A small segmentation model, trained from scratch.
Model: encoder norm layernorm_no_bias, encoder moe expert_choice, encoder patch size [8, 8], encoder width 160, decoder activation silu.
Training: soap at rate 0.0042, 6500 steps, batches of 128, held-out accuracy 73%.
Data: trained on Sentinel-2 satellite tiles (TerraMesh), 72500 training examples, 11.5 epochs.
Rows from block 3 of the decoder of a small segmentation model, named by matrix and row number. Rows with one number belong to one channel. Each number is 500 + 50 x the weight over its row's rms, rounded and kept within 0 to 999. All counts start at 0. Numbers have three digits each. After the name is the row's rms in percent of the matrix's.
After each channel's rows are labels from the 100 images, of 14976, where the channel reaches its highest value: "peak on" is the class under the peak; "top examples" is what is common among them. Only what is clearly more common there than usual is listed. The data: Sentinel-2 satellite tiles (TerraMesh).
# convs0: first 3x3 conv (decoder.decb.0.0.convs.0.weight, 144x144x3x3, each kernel summed), inputs 0-71
# convs1: second 3x3 conv (decoder.decb.0.0.convs.1.weight, 144x144x3x3, transposed, each kernel summed), outputs 0-71

convs0.128 119:485559502445501461493575504580498549471503497553486529481532507531533425486494528522460520383521576480489503432451459543580486570400465521442472584454449415548549548500576532451524488525480654513502548470445423423467
convs1.128 132:367454504580450484509491487422504492521486538462460529529500573539494521478525498472515487523518409480478461539594552502416580404547506587548577462523507528474483450555456488464494560466469350462563435456569694523442
peak on: crops
top examples: crops; built area; main land cover: crops

convs0.107 087:487481554572454608462416531554509411403461497495449532478567435480442501545412425543513497505465472441562495513502501516580481409423558478488436500523474478436572515500490446459528531501499500486497503522478537514429
convs1.107 087:464563374458565575412622468527475521575495462530550475461455506450495512472504473499583500482469448495507500429512557404485460478537479517557455447463443528515478515471460450526464490472406496482473620462527487529510
peak on: water
top examples: water; trees; main land cover: water; flooded vegetation

convs0.77 099:531530453521561422480484478613492410428550485450412433515480487512456512509546496492527545585506520477540464420467527488519421430466371494459407399613561530462546582536434524524481424535486482508526481547434565451500
convs1.77 081:513496496483527555504467555465529530572325534525552490535540530478555577507547559386556470465499513519444498573491460552515583537559581579528554493472536504472515542527522439440487552376487458484551533436481451507538
peak on: trees
top examples: main land cover: trees; clouds

convs0.59 104:505435522593533468547520427511611584488476403502484521523385518505569560511441474508415508447459546479470515510510441438477514598564563444435538503499511452428531594504559559510489549515531619513448524517488499509660
convs1.59 072:510542564516457531535435531559484467555502544485530518501557614446369450541556485495502541528478468489530443490483502594509575479474473564543510494541498517502463460593443492504484470523514377484554506479551593508476
peak on: water
top examples: water; main land cover: water; flooded vegetation

convs0.41 095:424492442537470476588433521459417521433442495522464439453492510442538554499601472492469533410436448492503453527498498526502576547557483533549441454502451561600429554526485502527448562455457506560541593413556516475460
convs1.41 102:507527561541503595500537528430579607465498467380486511514465559556474420551428496542518482536506447609548481492595558479490504454442446431576583395524482508424535509497494550429420432494549465424571426591502550514485
peak on: clouds
top examples: trees; clouds; main land cover: trees

convs0.31 100:513595609488439602463585501517442506592578487522409491476566566437497532444488503468513538544479457484500440445607442522561522413619467572457568417528562486471498505551466444504585413584474455446445424462480494538483
convs1.31 098:523409467499467393477455492433481468562462475397573560478462483551572561490554472541569456403601532449462526461481502429491488532382557548509451532525403532474510523475495547499515650435476498552533546555519534507519
peak on: water
top examples: water; flooded vegetation; main land cover: water

convs0.70 096:440376513543477511569476469429506459497466542499402494506438419529490538509544508359520613533577493439529573513637594498594406485472466444458468487539521499530486437522525503496510518478503539449455460589419462475494
convs1.70 091:472553476530590622463484527571503438467458466591535473464502572481562460462479431598568519522431495536417509449417435418439546500549487571522502463558480450447499486523437485567522487502430455590511531486591406479497
peak on: water
top examples: water; flooded vegetation

convs0.129 102:535583527466483520554612463483586520455499473565578562558473509502511476508548500460560401484449536544465447524503543445552500433567557610401531553544512550433448567491551427518555524495477451511454528560512502568548
convs1.129 075:540475503533415507501489511509519506589393390501538446470505529501501548487424523498379533472543531483505485500462499544503459588434461441556500508541379462502538595491574627588552435536448515490534516493491565495485
peak on: water
top examples: water; flooded vegetation; main land cover: water

convs0.132 080:387390494551478428554541481552477549557458477501491503454529399416461512473448580499542567483521534529426579436523376538536519436474414550490548526495505423514427538480512447489571504389527494568465524562454531435512
convs1.132 099:330530457473511586537506436453492539498477469463523500560561493558653528563479479514569524455484483549527556527488635474451539524488532490585594502504415614507568530490483527475473488545534492524478502580470451520449
peak on: trees
top examples: trees; water; flooded vegetation

convs0.38 076:605549559496437516455573510538540527483572409444464499534585506595434459492487447452629486538474534481581499483491496331512492558596479555520491468417515511458514493552543478554447486545500477460503491459473405426466
convs1.38 096:500391394500507501461495535463429460554414511568450502437457500475618548549507549497521442464553489533424502467554545501518479412472532476495477551489470537518563582421491534463661510614427451477467492518580629475487
peak on: water
top examples: water; main land cover: water; flooded vegetation

convs0.124 080:418427479454536418561401532531434535454564433532520422448531452544454490376533508515598597519506454516495530494408515521344473541517452480537518485411422538550520503540585534478477528500475513505472540468562487452567
convs1.124 083:473527489489469501453586487538556525523616579533386499534494502487524512412433539561525551490551547461519511573473546560527549552530562524376570562569630457461544499372476475525505470427553508464451469603507525586438
peak on: crops
top examples: crops; main land cover: crops

convs0.54 118:515526505527451442523469497474525515501475456518389499469429516544451555478444611522435481595417487527492580408511553445537552476465468511476453483511433588529555446440466520551538506502467577491515522433474551528547
convs1.54 117:538530510431589562416517505466471544494568521458536499508515456491393445539488482467441511517455482453543493540464288593539533570534487396443463415502625422550476533491460491500506456499540495401469486434482519625524
peak on: water
top examples: water; trees; main land cover: water; flooded vegetation