Weights of a small segmentation model: soap at rate 0.0042.
Rows from block 2 of the encoder of a small segmentation model, named by matrix and row number. Rows with one number belong to one neuron. Each number is 500 + 50 x the weight over its row's rms, rounded and kept within 0 to 999. All counts start at 0. Numbers have three digits each.
Before each neuron's rows are labels from the 100 images, of 14976, where the neuron reaches its highest value: "responds to" is what is common among them; "place" is the part of the image that holds the peak. Only what is clearly more common there than usual is listed. The data: Sentinel-2 satellite tiles (TerraMesh). In brackets: how many of the 100.
# fc1: MLP up (encoder.blocks.2.mlp.fc1.weight, 640x160), inputs 80-159
# fc2: MLP down (encoder.blocks.2.mlp.fc2.weight, 160x640, transposed), outputs 80-159

responds to: main land cover: rangeland (51)
place: top left (35)
fc1.44:563587535501548464506535504519435568529491516524451509482475415529594534479427483472495451486435567536482519479518508433464515574473448555523527496478477472379545500467477511455467461474462495535540537458435490507397526481488509541497465471
fc2.44:479588462479493442583478489488517538528478552475600521516461439447560478505442416542527539567478539494418436622502345483516494402571442495358507412526539474431443511527517461585486480515434513584549523513504443467481488514522513564547460570

responds to: snow or ice (79); main land cover: snow or ice (68)
place: top right (33)
fc1.469:501513476502500508464530471529497499479530588491535510471492565506558498424531642519495509473501565543509429471558516556585507439461477514436517452406481537568437412461586524575519589472560555504457573529478584431549599482460530524496513426
fc2.469:543453521461490524471486517565411550491467535499527470563410488469520468462436491438411473385516508505515455567457462520439551535417561558618575612518438494431505484470528516561538522514565602474413474499503592420407486411518434441505467484

responds to: snow or ice (44); main land cover: rangeland (41); main land cover: snow or ice (36)
place: top left (48)
fc1.231:505496482500465465486562475522499570517509585472452520495494481539580420491502573471478498568452514447496528588477606484560494513537567533610517463484498446432589534410500512530585502471501464547496548453496418503540548455560538530522478525
fc2.231:576552466551491552499543507556513488525441490620562515450533523434524482461496462471457550503464569474443380485423526506455467633544497516399574530434461538516516548436538453414484494536508558469455403558497544413475510489541425583507550420

responds to: trees (92); main land cover: trees (65); clouds (35)
place: top right (35)
fc1.205:529561502418517483460501462597426537531539595625476525569432498471511460535470419463523484533473495581440507547545498428489518430418473478551511505466443598572510467528521427474507616560504507531449575492531521491563488578429589444548463506
fc2.205:450516591473535506457515544562494475616516439401504496503475461505444529485502545529500461517412504470483412535481536497369533535476624668509431506459529435421485572526451567624450521503466560467494532424393490505450473551495500504576473562

responds to: main land cover: rangeland (57)
place: top left (35)
fc1.306:435452521435496464466519515447507603479440515548417513472448454486569459453536510486544392523522451505507477499601495568472480476501444521472541488464596399324472551374479574498543413515468390510462498535398505607498534435522529546458471500
fc2.306:505569477458436494498398478609528489554538502486463514511485519504414569495497461440546519562492392531471544519503548528586437619431532482499500472504478442508614460506485596582572478506472510455477474545422533560422534555540461508511503522

responds to: water (72); main land cover: water (54); snow or ice (42)
place: top left (34)
fc1.314:528604568529471602511539478429522548534422575530450485559514531584495421527534534568548517464494550516496516513397519587507491516484508507452523494588546550468485450481535426553524458542581542502404432459472440585444476442521474550475475478
fc2.314:444509596546472427496534442444496470600526427477480508504460563559497468514558486434468584448433492510519500522478558493541460462434509441512546543490519537525536524528503475513501451469483543575466418517558520493499627595453477472527516499

responds to: main land cover: crops (48)
place: bottom right (32)
fc1.124:522433483514597534459443577567490507549560482471470431481479524444463504546556498527503546478513489440470570531551584517449663554510491526544471555540473526473518585586478530546517438530549544466557478548376601531485434499524506477483612495
fc2.124:486505437412424569513498484441515473541587484456378478635466480530552398508468475461431445430484351437372567443527500613459595454475553527512524568486568575579474493458540509463510527501532505499462463484471467431518442565491594511529435509

responds to: water (90); main land cover: water (80)
place: top left (36)
fc1.265:484525569517427564458404504450515572387580564599549503509410398410484567464487445411461472406562549582525502437432493585509482536530502466484433493509535491533426469464447488508509448503523479440473525420445485480531433483520501543479543568
fc2.265:489517516557370537481572533514424600537562581501428541515551571522411532536532498559513542500497524417521424521497509479461500483581542543494533475522581515509473598551535452626430565471432474484530450536526535459518462550459580398556404577

responds to: trees (94); main land cover: trees (63)
place: top left (43)
fc1.432:552537472496526575425458450599422506580591570478495527527517567420475484479597452470475410412476548592490431506517406464442471470461528602541463526525512592415503460584614529562471432501537536450439509468515549504463587608490530495511473566
fc2.432:527441548524487515508448498495459467544558491492557522511503594486611539461499528505442547522486489514544462494530544585495534535490537507546500529367544384471534532421465613591497429506511439514479573482460586545572517536463537507529506600

responds to: main land cover: rangeland (72)
place: bottom left (47)
fc1.495:490512358513442497546511533537460558515601537450475462483457445482529547570419535534503477427400415508570457438519366497546525474559439427469478443589523466422533411499583503498461543471511511480462532551573532481508406517482484514479481457
fc2.495:463463511535478495554552540547424478440460574434517536547395460517493561482525476458584485428455409567421412484540531441472552481418481472427544588497526464518519433595446527511504463479456489514442504592575518477469512505553399477469463484

responds to: snow or ice (58); main land cover: snow or ice (52)
place: bottom left (34)
fc1.499:602548476535559449411442529427566486494509506549493475458483472491484578562543526421528490456439384383457563593512582475574465449550473562437461520508425482446520560484574454596454411521444454502428486489608533503449510503560520450477483500
fc2.499:449519526573496537562558532562457516459423509534550554601538477463454580469518515412568492522571429447554472431456484576516532458531549494521570515515506522457535489431493524489391563547573479587553456447463487600471407470478501562516603546

responds to: water (88); main land cover: water (69)
place: top left (47)
fc1.362:548502573468481407536462475506401450442504491486501465487548596404503547543468465552596584529537515510484504530400580460563467581573588472425429472477582501565474461545558524504514493495381411453532496424513531551449514574531493478549552510
fc2.362:467466447538477521485574500510484540495521559552487567421445519483535452489454471499470497583519483558459478414483525457478574511488476506466571519494469488558456469562442428570559514556444549503451465521501540588448547551353461507467593464

responds to: bare ground (63); main land cover: bare ground (44)
place: top right (38)
fc1.85:515445591424455513562528497481610527516379514546483521582472490510445387507552537447495481461606463454495475503501490443450466440434464374424498522514477533527527580507460490511506475498522536459437471476529468464556576566405411518472399411
fc2.85:480524506571527488490602544431440511470435531561485521448437566460464530417534514508596481421410476541504431436551461512451372557424544478601481573434486490550558485536546494507431552482415590545456525450460555641517462481529534422507533409

responds to: bare ground (81); main land cover: bare ground (64)
place: top left (62)
fc1.150:545518489589538504516599426474414498488507522507474471498505471505481548528470482462569465379459537513535487463553391509523405519530529447468495519448517561474576564522560509499430450442433556469578474513421448405403540409520538570532467585
fc2.150:400528470457473437563434525471547494472541442534482494456470531459482435512562519440538480390558487565583537480533453528467494488532506569454609585537550568518458536531417561468576589481505480446479534513486501524542457472504392529588599497

responds to: snow or ice (80); main land cover: snow or ice (71)
place: top right (32)
fc1.262:514399431621481505508561427506591500511484531495560445460560473477493469584440598657504531595425504502500546466486522400547461445494405488390469493463513464509512536384437549563617502453564485420426472535542501489451505474416502511498509482
fc2.262:462496477475469492511499567585482506546567468541589497539439456503542481575464534485550527475521479538547487382488527447487463559539505488489481516498427556490510560558512430499490525359633543478476618541554562565568490462490485456466541532

responds to: main land cover: rangeland (42)
place: top left (36)
fc1.562:531497472505416548504469505509467518596452637508498470415425493515564448503431574513552534544459399534457504558456516476472496384560386518518507485445535421482449478505498484431509597469472522420443519584534550491543543524423497459507523590
fc2.562:549562477496461573600464637526482508492480518509469479518585475455478534479426460550419453540549519511555505527515448502502524585527494464499513479473539454467494514464612492469472451483506486511540537468514575535473480495534508508483575493

responds to: main land cover: rangeland (77)
place: bottom left (37); top left (32)
fc1.560:549472426579504474515499508559482511555398511584427497436409448509503486461445443612442449553451523571580574506551538467574546510495434541571479545446505445449546533532462542465479471443586438519500547561449450479544554474553474531539501587
fc2.560:448513420516484553541437503481561469580489494430473502561540461494450627497434443459494550496449514543476456524587458478439492447554568469518555449488483468522518511481441536545453553478421566526464478511498523481514575414670450438493502488

responds to: water (86); main land cover: water (85)
place: bottom left (38)
fc1.508:454620475499430435485464446459504573510572495510547495505520533494519556345480515570543432404579549536480481470492570523493555505542531528543532508484598460556493503478538557379492426523439625431429418491481430545584467510492505515481553517
fc2.508:495441479444475585538477520444454625501417476497476460510530505501481446522455504503507502448513507566560458445460457429451448446543436512432498473534477475544491603503553574480428382491365585460562517568541501601542495513532524430512518429

responds to: clouds (43); main land cover: trees (41)
place: bottom left (32)
fc1.244:468501548552386488533450563496445580526520501587527469528492519489577505542518493511503480501555600502560545480576474507464508500529466397438475485512553466540480557579479585540504468575557547446473512485557582576493534547484551483488513559
fc2.244:509502478563466571501430392425549577504509528545516476537469554494576460556471486563547546512490561479439562481559465463510588555493485368494444490479581476435477492476559465571489576591473544510517402533525498509488459526495559412493510568

responds to: snow or ice (68); main land cover: snow or ice (62)
place: middle left (32)
fc1.481:531461530492500481467498425545445526537466479433505505508414507530576493618565558533620526536474561517513531613494414448525544527604530453441534434486477489460528597534479457489555445550452449460483534546424437414568526486594560577520532579
fc2.481:508608523520480482546513560518485505480537495525479451436436521477476396534447481515559467537395453506462549509465489524449479495524531403588457471483470506537449527540461530495431501514472519527560496599434624460561516516531516572527420462

responds to: water (91); main land cover: water (76)
place: top left (48)
fc1.438:517456638468495590493590495521551565489615463581482518473627488511491495504528529540474623509469514543513483558463517523424518478519558478482596556511474419450504383482551468481451531605495480554490524550479509602431462608541508500467579595
fc2.438:512468481499474497441554466474620505447474485568467498536400482567475427502463411443455536566500506529455508543527433461624474503478469450455610471537502469530506505472577462510560590462568506404522516507462570474446483540493531456520462497

responds to: main land cover: rangeland (51)
place: top left (34)
fc1.272:468512335421561534552447446510496606506485549527386464461476480503521577544499550460478453503492531492493442579548451469484433511452479528501498434523464464388471464497518453513458423466510353486432490527512543549542548414397497452380465491
fc2.272:495562476414473509494455444499552410538442480472459477513553440516500647460486469484625478426478472493584446556536553462544479540507539578434523475490506478490502514463428524500531560488476484534431570602485554555403526554452465481511507500

responds to: water (75); main land cover: water (35); flooded vegetation (29)
place: top left (34)
fc1.423:578458542526481562508450552464512445534463494543576467476437525506542515522488529489577658445484525450494513574478514405519496512545636475505452564536559462509468485563504524504453476516443497475563557442482457535407523616384360505550509528
fc2.423:442514566416539448660493531489514420461419552457514508455571489454539551551407501592553518480442508476465440507445458523466475485511503439548442484469446443464459520517542467434553503472453513558530562549536525528433461593457448427462497528

responds to: snow or ice (55); main land cover: snow or ice (44)
place: top left (48)
fc1.307:593544488470514483445468514538509441523380585561457503516438595532492477502417541515516422474521596459578509587437462505542538530491443480461488524577386441452438388492533503483535507547502486478515479475524558468593478447556467532513511510
fc2.307:489676569520446385520465493505491561500447609529505479476505528452453523485515528426492415552462513482566436526457450530594488472539495478439584603536566555494510546542432421557532416402565612570580533553528467459489459525526515462441522473

responds to: water (93); main land cover: water (93)
place: middle left (28)
fc1.284:470500538496631483521538503532427521478518502493586479555456533520515651558542559494412459431502519466561428462473457624523444595508543451545564498495568508497483564430515553448513586523503498440503520528476541486483450478549507396426599470
fc2.284:561492475501495494468506520549443527535597447471473506498421491485397518571518523539495467465431441611517404471585543427485456573508497560383493481514528493549427476544485438580494550498504582527614564421551485473447519537454463501473516479

responds to: trees (88); crops (72); built area (62); main land cover: crops (44)
place: top left (81)
fc1.480:489612449450442459498516458532476528512517475478536511419538516492425495544448576543504503582419414595443482431432471487523480526505428524514472543438563472510493496458488450394453437531572435594518492476439441429445522581531425434444505571
fc2.480:544533503497538531482522425566495481513471605493429522504559514515496488502440460454407559516486503534478486522486481493433479532521505499556609455425430487637505431518591499557519470591482527534420494526565529466562486539439495395490541491

responds to: bare ground (58); snow or ice (44); main land cover: bare ground (28)
place: top left (36)
fc1.257:533483419469403552482500562673438460389508494511516441556487445497508508492585535442458502491450505462484484517573453422473449436556467557457476564486396412561547440451526572446462451502410536478461555487486550486578411480527504449522427425
fc2.257:619479557454492448509520487466501485446569518503579558468520424415434573527502544478574473493556408550508478538390513543493466499517544500536550480502661491490534554489454432497408512533449444513466459556375369503410452426580550534501526481

responds to: bare ground (52)
place: bottom left (33)
fc1.16:477550617519466474520494487561558616493472507567466498501534456413507525567501504420491483518385516454530510509493525606500437464512554512512394485482558522583513576584449543526548479427492503440600512496516505485559510465435520489541448591
fc2.16:463594513503545448515443535480588470548448554393477500465442549578525480509495505482459584497628581506411565443522483547585513493553568439436503491453512539442539490460566509561541533500536455487568499531587491497445374587417509480516499558