{"image_size": 64, "translate": 0.12, "num_classes": 10, "encoder_bias": "all", "encoder_qk_norm": false, "encoder_parallel_block": false, "encoder_drop_path": 0.1, "encoder_num_experts": 8, "encoder_width": 160, "lr": 0.0042, "adamw_lr_other_params": 0.0017, "batch_size": 128, "final_lr_fraction": 0.05}
Rows from block 2 of the encoder of a small segmentation model, named by matrix and row number. Rows with one number belong to one neuron. Each number is 500 + 50 x the weight over its row's rms, rounded and kept within 0 to 999. All counts start at 0. Numbers have three digits each.
After each neuron's rows are labels from the 100 images, of 14976, where the neuron reaches its highest value: "lies over" is the class under the peak. Only what is clearly more common there than usual is listed. The data: Sentinel-2 satellite tiles (TerraMesh). In brackets: how many of the 100, against the usual share in percent.
# fc1: MLP up (encoder.blocks.2.mlp.fc1.weight, 640x160), inputs 80-159
# fc2: MLP down (encoder.blocks.2.mlp.fc2.weight, 160x640, transposed), outputs 80-159

fc1.493:475514531507566460472568497511515447489482501652492495525514510481455471425586519481525516416459527504517533444414451562407503592543449473440514474500519526395542466507510438536568383360497491444508429442429462573399492504491496443490563494
fc2.493:415567511529440555570505483485484454462617446461516576573460470453510519489520490527544506529522470546484462525407535616364553523494520480542466539471417497510478566626445548470542486503519557529556458486557493572485487499376589397454521528
lies over: water (63 vs 10.8)

fc1.593:440450568484547469489487427453484520504482546524519508531442492321537507576480437616538494446480457454465475503465524476454488525389474505524473450470447482531410434530445473439478507531471485584473553533428510474476405594476511547506487462
fc2.593:500550584613433454551486452430549577504499463468439441528420502490521563557425495482480450555544509486439519529509423519477473504515539541530465407476559470573416581535472407518550500571488469632557499543511502464509463472548566466486455586
lies over: built area (32 vs 5.2)

fc1.411:532558499583415452505529482500564494452497514566454507518457491557479501585485422530492505515470460522450571475522487508464551412453521413387500529433418471511506442477408554555562495543405515510479510446494586505553420594551449584546505459
fc2.411:480532573438549536579463473562507497497503579435478564509527518504496508436471497383546586468486529530533477472488424425479528547517483411541454549470569577432505475507523535505471471514501579526462479538532439570410418572541387479486509474
lies over: rangeland (56 vs 22.5); bare ground (34 vs 4.8)

fc1.581:578498532638520437544524543442459533499463560497457517493413511544457541516474435539522591537477497437549523491431437425431568420410507549403510498589547570547489483501477512518447387562484504541473515509477346540406476559469498486488493507
fc2.581:536470524513561473552450455512500486595424414507466555492501502468542547446488527480509573468476469485452474490379504579487466534424554465506525409563501479526526524420564500558488471498498545535439488549446479544557459450442615590434531541
lies over: water (52 vs 10.8); snow or ice (35 vs 14)

fc1.384:530540530456466530468481537445485480498514497519419479568532489468608447469444492515488457412447535554425416564443477489510524524552524493600414560458546564401543476449527411510505586430520542573424454451432503448509476608553453486447539524
fc2.384:468489536548508453339490516486508579503525498551498491484507396547461487472516494601472482525516546556543475522466424533482542415427455423560535507531546535465482488503462483535469520504529435508538459427569469409535539525540521436563480457
lies over: snow or ice (32 vs 14)

fc1.290:478458666505539532502542575405531488556410418457469411452514465476501574542487502467548446505472566581419608490494540463428532477523506472465439473483464492450565439460465535523570390472567441442505478480482544575509557398606570482446458553
fc2.290:487516481525509567527461464409506550388492509552545603619494505494504401576516482533587474578485491386506459478528439464509516546467506489455504451574485542601439502499563531572474395488542511520474442433565583550494537520470547603511470465
lies over: clouds (48 vs 2.7)

fc1.441:484468492469445488505532465426417497588591574535368507476465545552470549456514482399375489481490523549445582526485505435461578526600436493529481493463483532450439502442604406500435511440542579467569456515508509495503525489577455343523552545
fc2.441:499527564587546535566486527491464505589459449455600531483562466481546476474531542468561564404494605454485610578474522476514478520506581520499492542368586504535505514364475419514548470470407568543432494471506571530551611574541642558518542494
lies over: crops (74 vs 17.5)

fc1.145:547538375446477450521433481453479473565519517478589528499529464527603449565517442469400576462525537488526469508523460473468585434493568466403506480510464486453534578516567541524449467565543552430470443492585514560503444498543461437538445449
fc2.145:544559490566506605535463462596561441408460501488485416519396433495526456441573491511497538502543536554495465583498518512563579507478548535530411545510547489569561557502467446490483640542470433596384516521391516483498467597508623517526436458
lies over: built area (35 vs 5.2)

fc1.409:497540431517469505506582480458519452549462432480473539494479396483466506533436606511494454544467510458498467500520481600514573464486606478508543521521531538518500499559626414520561459486546537499417447433548597472499522478517435433533473483
fc2.409:499535524467597607496471558599456505445510555426444472457450549516525517455418553553490430469520535417491565536442495630471530561518495477510470527486501415577479541505429511472469540553487441456553519394465500581486439441484502458440461469
lies over: crops (45 vs 17.5)

fc1.291:450499608556500505511519438444470580538529494564525507491372535529568557545524570520486474383441467484463449538555434550467546468504501559446470510579492504512522556501554618519519472574494501538478584434501497468527497537521617556498565489
fc2.291:465499533591479409507489470441471521487450515406504493481511431527499518426594487420420455519494555462515481494546602475430581394527499473470512540451507516502470552570530430639516490522556444431524578510542500502472571481554515434427444526
lies over: trees (63 vs 20)

fc1.60:502595499519491485523474446434494492487538468514444502612511516538543519446414485498382519475511478576499523526555561539506448514467524446543512503495520529518562542534454458506486460440520553529488505529467485554427382459599496530577517572
fc2.60:551467437507496443487567487484456504558439543514476461516520405506489482416630544507586494470581545443477525446472497496590550542431516470577471475463448406508509431603544511502440498425520438516483483513439513523401505470558496566560458531
lies over: water (48 vs 10.8)

fc1.564:570466442546514545558456504463476523472433483510481426535514523465532411508437504566560509616510444537573530486439523462483472589515549474478492441468461474510517436489505436526530539447512536537477549576379509539600519516445523535437483479
fc2.564:451504417441440567595560565499515439554589477466470511502546462417471539547592483490386564506484530429511570512579551609454530516489522456517509492499471536589450478561543582490497587501551520528498510504473509466548483521519481515471473514
lies over: rangeland (56 vs 22.5)

fc1.442:519573497544443453494540432435455542568488553462548538486485430529475544480507408530450536478505553459505552530425449442517592578476448422443509492493465460531498464560493532494542482564534552407504673489487482519545477528554506495593544493
fc2.442:474542540534585436494453467475544414453511450426566550431532394477483542489500546548541525456518501570488445607402489504553534472519447480483506393466499443467545438548540480504596546506515535413544453468430519407506456538462404462457552535
lies over: water (55 vs 10.8)

fc1.587:529463476473469595461617514381452512455475505554485548470468472484500533562449556492525422604508526437540513478470448457583544516498447480439576461511434477496507533559521601467438533484494605576449564499546426436507480447489468530516467537
fc2.587:511536537510526469451524540513498437550526409450467568514600443372561520493537591549546493411514528489403474424448480437510489510530491484509552528544573490500542496513460535465531455510457445421498563538524543462514528484615509546429591517
lies over: clouds (29 vs 2.7)

fc1.422:514475560417400506558565496535421454471516514496538517452480527514532445425406517483464444509475506487553573528510431495631449370525488416502514439489507541451456559479487394390510489439502551527396542534449505436518513582452593485527497445
fc2.422:462552552481519528517579515480483555493524441441550515503541524519449500541541485485556441523520436500482508425497486582463470525488410532459574554497527425518486584509585431439541575488427487476510411526424447570477513479574426553412550496
lies over: snow or ice (61 vs 14)

fc1.463:533477459591503480576511523468491445540392505549437444524602492496525491480477535473529509573484428553509463602537496574453563576484525482500534456478463482425444494493445573495522460504467550468476580522531512449510537475582480432444484492
fc2.463:446449484562492511483501404446443542538510546442526478580462489472383551525529463476485630485445486381595521555447449539441485558451513572435480509520498514470641436507541393532569578522488486478594454511468460539599494455447469592529548536
lies over: rangeland (61 vs 22.5)

fc1.42:503504546498537519444496509557540559534575471518514509503370498457493473499555420568492584448466456533531556513449430466500457517456468407469568539508468498556491473487451504450610519459442458431485593504535586474515465509467484478520447596
fc2.42:507548506474485386408567508395512466501529363498595586471477467488451436520548486565460553570552501561489550517476559524430484447561546424461519547511455486425477507454432410574491503534580456430486516538628581473435535563512568429558463423
lies over: crops (54 vs 17.5)

fc1.361:471521542498504444489512444480464483527440555420499442652466513548479507458465520444544485539531588546537454399528545487569465492472480554561451427398544415399447461466419549475507556537463495475481557518507475532500536488508532438501527475
fc2.361:551496448481460484588606428500448498510477459531413515451521465545510489445482478608485544457522487486460482586515531497588565452490543600488494468526558469568582570409504468539504542548415628429553493528438535492548447540569476526552419555
lies over: rangeland (53 vs 22.5)

fc1.137:493537581546494536470488519420533441517589529588483444493437497510508550458492534495503447493447535490518477540560427486502487426402545465473555535541526529475506518592423554510451440515449389552524559462601638494458515515523554458441442495
fc2.137:470578538481487394495385474516474506537509569465444426470507482456540567430573595416512467393497477515437448501520534427502487594497542443436392467559563431510567462479478455568567519443518487486520601528606496535575552532505432476542451426
lies over: rangeland (46 vs 22.5)

fc1.188:491592513517484516429582390487485457531475508416541413522424559539486477561473522500557492378561512493482522432545486441445487494500558505523478524470548479474547570508452574544474603455483470447448547561510456489573505513512496438405406497
fc2.188:506494520544539468571412493471457557430438425416507583546500528438502541464494449427449459560549528524532553567530516553480490542489472496476492498461570348429466516464406401468450463500505531543458455483517598495506537466571463490500367478
lies over: built area (25 vs 5.2)

fc1.104:517414496477542507489490599536542484523513496562449492470435486504455472540465498538531585525485575458514510403549478443503481443400471520580511546532490516445466471471598445457511467469541418402456557546536528475493489541565496362467457513
fc2.104:442472530438580460546498403384496540454504532519622458468549480493550542530558555476603512541460464472495491385472498497587498544497446575471538547501485522504464536479496545471614504423450444481514613442542478517540474538509507471368467507
lies over: crops (40 vs 17.5)

fc1.248:524536568470602579536545585515503502500468460536514490562514494597569471503471463513521502620458522485512580453449491490448543438503532506499526463534434477549460465421438548421478514505481518527502489425539477460520588544537498541478453576
fc2.248:505421510617538507549444443484572506538544490604487468467540554362512531433416511582515506443564445455535433476485616516524477489529478380438509499576425468481522478577498435536515503581566478539534387444516548456437578405508544386500514466
lies over: clouds (37 vs 2.7)

fc1.383:483439500480562479492521540419429443481391348454389471509480523490490493478505493438529482628453585513494360420540567433582487492502459392471522465499517569477509529529484501512508462447524514462461588454545481561495516523549475530516494500
fc2.383:517500518456474464414483493487543524559530594486404412476484559445468510492498535544521519432570566497472484523439548461542515506555511505441455600543516536498537498535501445528523504577504507523519593492473428530481367576575568536439514471
lies over: clouds (43 vs 2.7)

fc1.230:517497499576408520500540527603507493408494430575480449537500432483487415603522567542482617476532511549485479466522494567410468559487454488419480507503382445532486508469545607482531489554456583477349506455492569466522496443491493509560381544
fc2.230:592515538443638529491448473396530427525623422537464440479419603489512572579474497505542545465535521607529521555427470508520549441503445567540385505478516556462516448501508527448442492509565491528507481457502529566527588527494484527478563563
lies over: clouds (63 vs 2.7)

fc1.293:389474550513575485479468591439564599532486513458502512435555511556473483489490513479426448476546593417456571478502579568503501501516460570561566446490403598487553498454548432426560495483527530492481486524465517554582477509513417428543542525
fc2.293:449384537542458543498482506469471500448554628473452497555580600526450458479482567419464476406553493519513644503487508505513554541440415469554537546531538524445495518516520456475415413464545513440566528430486542548479437464553505548501519492
lies over: water (41 vs 10.8)

fc1.426:483487421598474543497507539505447400537385448584475463449498460460572486503572552544480567469558504613463499438487481559476454498498525585558524517523578476476507472472436527552489513380472476493442564504439530520519559507537485577490627444
fc2.426:452462540504508544498435495453475469521602466517555401474387474454564482487378481498602574442499509494538600446502483511546403552502513490493560501529469558416514590516522527516521556496544518551518427498453514448547518447464552533518545501
lies over: rangeland (45 vs 22.5); crops (37 vs 17.5)

fc1.440:530480493559512609499429522539529510534468506552573485509516491383514492544503502522461579493429560514503465489543551485558456442517514481461461447511647505528509519512523540532489519500615495415415458502533550434543485471527544514419514509
fc2.440:473525492408509551507542531510474465454443499467446564536516517501500495468555427468480564489493493484470507475551456609475388431460465429551446552382416448511491424445486486405508513525461454460508547452553489383607469429553529449505493445
lies over: clouds (51 vs 2.7)

fc1.618:483481411434563525495502458587412488412450386501436480519549464509526547591544439473513423475419594566483473473555539476458462522418516553489492459420491565507638521565450554529557520459514486512474551537460439478483480550459450559530506543
fc2.618:471480547542538414501553542387465573540443490553496524546455512647486466511525526429411472445508468503456555432532502500595503475527473494475533465527537567472475486526472457482438450413508556463409424525539398472526459460588509473466553440
lies over: trees (43 vs 20)

fc1.591:614435477482516459440569628472578383458559435490394445534494445533558499544437461616524476534496441609550530531534602456475502523492520502423513477514501507536435480520476530501435510513523534523461527497487564431508574482502531485505477513
fc2.591:396412416493577419490381440587388467481543444450495450524529541565499474555474436480518552447530521504496478548450483468518402541468569486400473511585500526525473528506572408499535509509493455524523572545479556579504381519474521514541498429
lies over: clouds (64 vs 2.7)

fc1.297:528569474526447505543508481465533552523533562427521526551527460468478473535391512426403434501451483501419480505548488535450520492550509437486497484557580528554431482395489548514552479481506481618655501533481509502495461533467558458535552503
fc2.297:514602537607488484412445491515517502510535468507482510470423463608544573430526459532525591498489565632522565484491428536493545477561503496457511429501446386440537501528469522502546513573462509546488516528497566436537564440474449460475523501
lies over: crops (49 vs 17.5)

fc1.118:466502469466515385446605486560482462516513518530505506455513484559545481500530546433565482537494544500553500591566565422529500472512485440455517491521553464497538482538534383440538401453489469454404527530509429519421452483544463496511475541
fc2.118:418601455438522463525489515478467478535553559503394437474472516503548534633545487529504527478512433503366537554491476562489409517478539588583530523481528423511518511493468503384519530588480430533558451527470547568461492471468541535446524565
lies over: snow or ice (57 vs 14)